config.toml
gain_aug_db = 10
n_mels = 64
norm = "layernorm"
qk_norm = false
moe = "top_k"
num_experts = 32
shared_expert = false
positions = "relative_bias"
num_labels = 51
nesterov = true
adaptive_grad_clip = 0.02
epochs = 8.8
final_lr_fraction = 0.1
adamw_weight_decay_other_params = 0
Rows from block 9, named by matrix and row number. Rows with one number belong to one attention dimension. Each number is 128 + 24 x the weight over the matrix's rms, rounded and kept within 0 to 255. All counts start at 0.
# v: attention value (model.blocks.9.attn.v.weight, 320x320), inputs 80-159
# proj: attention output (model.blocks.9.attn.proj.weight, 320x320, transposed), outputs 80-159
v.24 [128 127 114 164 140 113 173 157 122 152 117 166 144 132 122 160  96 109 115 119 131  72 117 146 127 106 132 118 135 125  90  74 109 179  85 111 191  86 120 120 118 128  89  80 125 111 110 110 154 121 113 138 162 133 136 114  73 165 122 152  92 175  95 153  91  90 107 110 193 176 148  85 146 171  93 127 120 150 138  89]
v.25 [112 126 148 113 139 120 107  98 121 127 145 124 136 135 124 134 153 111 132 125  95  87 163  98 171  82 101 120 150 142 157 109  93  98 128 116 157 135 134 152 156  96 145 106 111 131 124 127 141 128 128 128  93 112 112 103  89 123  71 155 128  89 161 176 132 141 111 129 141 108 130 143 167 171  95  87 195 144 140 149]
v.26 [140 101 103 106 134 110 118 125 103 100  67 161 117 123 141 121  92 123 114 148 157 111 169 165 101 135 159 134 162 100 157 126 120 123 123 175  87  75 155 136 100 122  75 129 133 110  91  88  96 134 121 121 160 100 137 159 130 129 151 139 155 134 158  85 175 138 138 157 144 159 108 129 131 118 124 158 151 163 137  97]
v.27 [151 151  92 130 153 124 137  86 107 110 125 102 164 137 152 168 108 129 154 112 132 131 130 184 134 177 143 131  95 140 122 143 126  98  89 183 144 157 119  79 114 131 158 127 114 112 113 125 131 163 133 122 123 109  89 143 109  63 135  88 121 128 107  88 108 141  93 113 169 113 139 146 188 126 151  88  90 143 142  98]
v.28 [112  96 128 115  94 142 138  68 130 145  94 166 123 167 123 135 156  79  96 139 120 149 123  85 169 134 107 173  93 110 106 111  90 175 169 141 110 145 123 136 125 156 126  98 119 102 119 115 173 153 115 145 136 127 143  97 148 101 124 110 151  92 137 158 149 125 131 140  84  90 118 139 101 132 122 123 130 167 134 125]
v.29 [ 98  71 132 133 101 164 130 143 117  88 164  72 154  93 150 110  87 179 134 131 135 131 134 110  99 178 143 118 137 158 134 126 140 120 149 110 150 137 112 142 169 178 101 128 122 109 145 124 118 129 132  92 126 124 117 164  97  69 107 115 164 137 115 156 113 128 155 123 141 139 121 125 159 125  86 117 119 146  99 116]
v.30 [157 142 115 171  98  67 111 141 144 128  87 158  68 179  57 175  84 119 100 128 131 166  71 163 138 135 130 172  95  87 144 163 153 139 150 120 101 151 128 177  93 132 143 114 114 151 171 183 119 116 103 138  75 144 159 153  96 133 147  94 120 117 146 120 164 111  85 138 150 166 136  79 105 129 126 148  99 125 146 106]
v.31 [139 127  81 131 167 126 117  98 124 134 129  94 122 164 102 131 133 150 137 135 170  99 168  97 134 153  91 125  82 123 139 147 142 119  91 123 133  62 188 145 127 129 159 104 183 107 126 118 109 143 142 187 182 106 136 112 145 154 103 150  72 115 110  94 106 108  38 126  67 144 121 117 124 161 134  84 127 143 149 157]
v.32 [132 106 112 124 102  65 136 140 137  99 152 140 134  35  81 166 132 123 129 106 149 137  98 140 145 102 105 121 111 160 137  98 107 116 117 103 144 128  94 124 161 135  90 110  99  95  92 168 113 118 120 137 130 139 120 147 120 148 119 118 118 133  95  80 150 159 179  77 147 117 126 119 147  97 107 120  99 132 152 141]
proj.24 [104 122 130 103 119 122 114 127  93 167  77  83 116 107 160  81 191 145 167 131 167 172 156 123 126 137 112 134 132 108 154 120 168 108 179 116  77 169 169 106 104  68 149 125 122 139 167 132 118 117 150  96  84 139 129 162 141  73 136 136 165 153 156  66 156 154 191 128 124  65 141 137 129 132 158 120  86 125 128 156]
proj.25 [117 171  84 124  88 140 123 133 123  93 140 112 111 109 114 146 131 147 108 120 119 137 148 159 106 118 135 132 132 172 102 143 103 101 121 142 108  93 100 101 124 161 130 110 119 151  98 146 162  92 127 133 159 136 116 176 122 111 104 151 120 136 122 113 109 126  93 127  91 142 101 128 110 116 139 143 124 128 123 133]
proj.26 [172  96 151 148 102 140 125 146 167 172 129 135 145 177  98 140 169 130 165  89 150 158 126 125 157  73 122 128 123 156  85  94 134 110 135  84 123 132 150 143 135 140 112 117 124 110 120 174 135 131  96 102 103 106 123 132 140 127  97 135 139 149 135 135 113 134 132  99 146  88 149 126  94 163 148 166  90 113 109  94]
proj.27 [114 114 149 101 121 125  98 145  84 175  81  79 101 121 133 118 100 184 127 124 117 134  82 118 115 117 162  93 150 130 146 113 143 120 112 114 130 164 132 115 128 160 126 134 165 145 139 132 166 116 139 166 147 133 155 105 134 186 132 149 158 139 153 109 173  90 137 161 105 114 122 142  92 159 142 211 127 111 118 149]
proj.28 [116 114 141 134 180 139 115 138 170 112 117 132 105  70 122 131  68 159 122 113 147 144 149 121 146 128 135 119  89  90 153 146 155 119  99  79 132 107 130 161 162  55  98 146 145 143 183 167 118 122 122 153 134 144 105 168 130 144 122 119 115 123 153  99  72 127 130 122 142 183 150 120 152 139 126 114 128 133 139 114]
proj.29 [160 149  91 121 141 101 101 124 116 139  67 129 103 131 127 140 156 121 116  97 122 106 139 116 164 108 112 145 158 108 146 146 118 104  95 181 159 111 112 107  95 114 168 105 129 135 136 132  98 153  82 181 150 146 130 138 160 139 100 143 127 176 110 128 137 167 150 138  87 151 139 121 124 112 145 100 145 144 144 132]
proj.30 [124 121 156 107 138 141 133 147  67 151 145 133 146 121 114 131 125 125 137 145 147 103 167  95 180 110 120  89 170 171 111  98  79 131 142  98  98 198 145 140 126  93 103 144 105 125  96 126 126 163 122 101 150 121 133 110 175 142 139 130 113 147 116 130  94 143 147 143 119 131 129 172 111 117 104 131 155 145 134 111]
proj.31 [118  99 170 138 127 140 136 167 129 123 112 129 137 153 115 138 109 111  87 136 132 119  84 131 102 112 124 132 176 130 133 113 139 146 147 165 100 160 122  99 124 116  86 115 134 151 139 134 142 153 136  86  73 127 119 150 153 108 159  90 145 106 142 139 124  94 153 151 193 100 130 157 150  98 166 120  67  93 139 107]
proj.32 [141 146 147 123 124 147 139 147 112 122 123 138 126 172 195 144 106 133 149 151 101  91 121 117  91 148 165 161 124  63  92 135 150 113 129 133 143 165 177 163  97 126 140 146 132 102 196  57 142 127 113 167 105 139 123  91 129 128 104 102 102 106 120 150  97 101  77 164  90 129 127 126  88 135 108 110 113 135 106  86]