config = dict(
    model='multi-label audio tagger',
    fused_qkv=False,
    adamw_lr_other_params=0.0012,
    steps=5400,
    weight_decay=0.0,
)
Rows from block 3, named by matrix and row number. Rows with one number belong to one attention dimension. Each number is 128 + 32 x the weight over its row's rms, rounded and kept within 0 to 255. All counts start at 0. Numbers have three digits each. After the name is the row's rms in percent of the matrix's.
# q: attention query (model.blocks.3.attn.q.weight, 320x320), inputs 0-106
# k: attention key (model.blocks.3.attn.k.weight, 320x320), inputs 0-106
q.22 105:081111161120106029167181221113146176127120119132127158126129102104203087112158118153152054102136112075127046115187138147119160103166062078127068144109122105095044138086101116142113106117100113134096173094177113157110181094103144160145115072147117152148117095170091129199100037160089174125117071161133079131132171119190161
k.22 102:167169145143143096125136128098169108136131138102143129128177174141100131164101102117205086179070081151138194159125091167142132072161105084105145138154097161170154143176139148148095106085141159107172127126135138120105149091107072160118182135056084119228117080120070127102166099124115155107125119133058128098170112126085107
q.23 106:146136123211116106150133161129155182154094144098173140145158061123166107081156142081167154043113108099069155097105156115110122173083106084143140086103104122093100107071085070187172122099102162099113117184125110115128138129112159130144092126098123166114097155146186125143140168141150153093207114104139155135151130165154137
k.23 106:087140084149142154099099130103136141159200162184093133110141139078170187136105120151113136121103076196132126161117121144107171099114124112093158180120142150145116106121151113153096122137195146076095116104148102082169049179124138153139177164123161205118118079128112143132174110101123093171095130183156119103112146092068078
q.24 103:107132148169113130130133093098087168181082151135104139102161059094107099128162122109175163053128122176135106137157165152157132089118137082053136095156148102125113119153062143153168150160085141122140111164119114114175110149109083118149172147142128120120124164197098115209156114125080129123111111069122135142125091126098124
k.24 098:111172089151120097124200155132101196126151144145120192100156148127156162125165129123101134085143156130098105117128108100097153116132141104071114134115126141121173138170139049102136094150112146150160090148113100144119081115113089085102199161144156151139177084140073129142100090153142149095149124135159180152120117148168165
q.25 106:082128117099166109134096150197174179136151176136169093164148119119081115154127156134104171178109156128162126166104118069138102162145128157114133134083158160065135108134115123151116115126126115129111107114155143111196102116141091102114123145111111187134071153146163100153064117137114103082136141102141188081155114133156136
k.25 110:175104113114055145148151139142124124140092090154143134117150111147142117099131164150094167111083092100103120141136156088160141140140114101116106153081141124117166132151134147139175118128155242158071128161106140116164120080188129122176137112130161140142174131085120096055116176137081156090100151126169194129120149120089121
q.26 108:080189108093106126173182137105176121146102073150119163147119130122168130158125117102150108057130134170163125193067124162121158154111136115149130093097093184164171124118142083115069194109120121128151114180121049136123150109094116179174082098108198117121106124158122116114132069108113136145157096086105093088092145117196063
k.26 103:097137165118139113146158102093144171140071186184160038163135155166075106138080149146139120171071056159171121145127134107126125084100105082036137085119144150152101075130082125118150079135095206159186121153144195093122155142076110119135145114194097128188134115096120125163121102098127161088149060147144143138137159157083141
q.27 096:129066136154137097100138127169138099083119151127182080124131107092107100075121181150137112154114115096169067119122184156117117051134146135119213131116090103132130150137161160102076183153163156170143143117059137122105107144125083120077133140091096194145159102147168152120214181122123090142099127101099103172075168173113139
k.27 097:141100114088082107137165119105168155199106126152111140180120077116129122076150086120189139113119082203073097110091154193102123130154115188157175086187175126129142177148170163093180058111153095158114086149111119099120107104164158057130187147140180105172140134175102102147077105165121053143212134108151112158101116110096139
q.28 099:095125150143171144108120159095092124152104111094162136090095151146089079134126077185112165183152161098103104108125125140172162110084128094170056122160140088153088100118136138099119056153124133098151159050152109109118102094100144115094180121197142061134106132026130144170116060093124126166125093132180129112173144136104108
k.28 096:128132127073116146083138168140096099134110112058152134091160087171117100176079123081152064076215152104117124104090089165135092188184104178141116194136115177121094108124152120068141107112111102084135129175080137134112179143119165130108119058119185113172085147097106108141158141161106122127100183118118064146111080127156160
q.29 109:116144127101097169076139149088154099109160135098112151136134128123135150124058130096177021081154085152165167144095112133119078156205181144167138111155166126191124141145120194167131134074123121184134162098146116192130165158153113142091149110143090134124166115154149151067109147064089141149122104150135120166126079119160140
k.29 111:110085145146170138120129124134096162131147067076137128141125151112129142123118111105145142132137064188162167104094102145131105111126175103175115117149073157187127128119117090142139120114039133131161153142136130092143095094143165114089165113044089116155132139111144113162119169079168061102137145145113065171143141120176104
q.30 103:137093093127124113120086130100108154135118206126125093125132123171173132120146138157071099096150136152149073126128056097178133138110102122151159121116103112187125149102159122135117169110157129132133135110043157117141160119129122122154080157122118082109154067148121138140150135194124154171107118160124152118117046131094182
k.30 104:112124152126124131077136111084070167126161135123156185121162133124116098199170117148119141127128057147109140151092125073105120105121102195139122082122125133101127072101096102148176139166163091168136167149151174125061190123102191124098124105101124135163128132115158072105158119129163082134094151121122120093143124156159117
q.31 101:119216143113121185129117103107179152149146064132108077140160164119139085179123129148140062112122114130138162132141069097100172123120101163110081121065071115151129113147153096112133131183203107149098087150145091166138091191161177116166092109141123083140141170171157138121086114176125123146109110181175125123172089078120104
k.31 100:150129141087119160120171099081159113092153135200140173130127122128150160185087148133088169215093111146138164113156095082142133115159101098118147137110143118119092154124093109165077136082123183140165095043126092103181177142119127145134129145104098107135176107137098145110162117093105157115195130110158139129098160065167109
q.32 101:170069089084121145121144157140182152062112125153126170128074123122164122188116104119160188132107145080084158142128129135076149097107100152163112092140146103111126140069123124137123054119154137107116179098141141137165093150126113096196095102127107082100224147155078110138139123112064071119082139076102049150134131142086124
k.32 098:134113153183081112175204100064152154114127108137111123151155183093108078139168151130131120164126112164176151106121092104129160140095125180152143091104117173091106147138100123172134116142154082085136144105186170157121127165143129099086087143202079104162067072177152176163098142069158090092105140151125090139105084171141139
q.33 107:119161132179171155141172144119086148112147165128052110157133129161090127140135074091160084140126093156179055109107241126114130155123148171159140154175225103106103124080126063128163146128139131106124151132081149125109145101183167134137152157124110142125081046108072131106149105126148082118125159164120083146080068121116081
k.33 101:146160142130104133144177159123146075128124111121093175120197137101128156157147110134090134110128131038168173184155145124123147140123144108160112167162154196103145127129077142085127106072108132162139140062101181160135123096106144074173066110133128101145149115081171109161077164151120120151153138155145152076203078137178135
q.34 096:122138115119183103129129160161131144170114151150135154133143168145182139057136146141107131113130180144229138120119145132157082124181113126150091154138111169151093165133124111158111084151067116133097122123119063088121149132091092105105091134103147156127131159212185147183106149137088146122190182183115125119165184095175155
k.34 103:082117161101106124123110171174073156117151078160095147163116113163090117091066146156130111141165074168101163153087163153144188050108089135131110102148128140121112144151166105119127171138110115116133152159167053105116113106093129149088192087155119161144161160175113149082114097113164126137126107119107135114108131118131127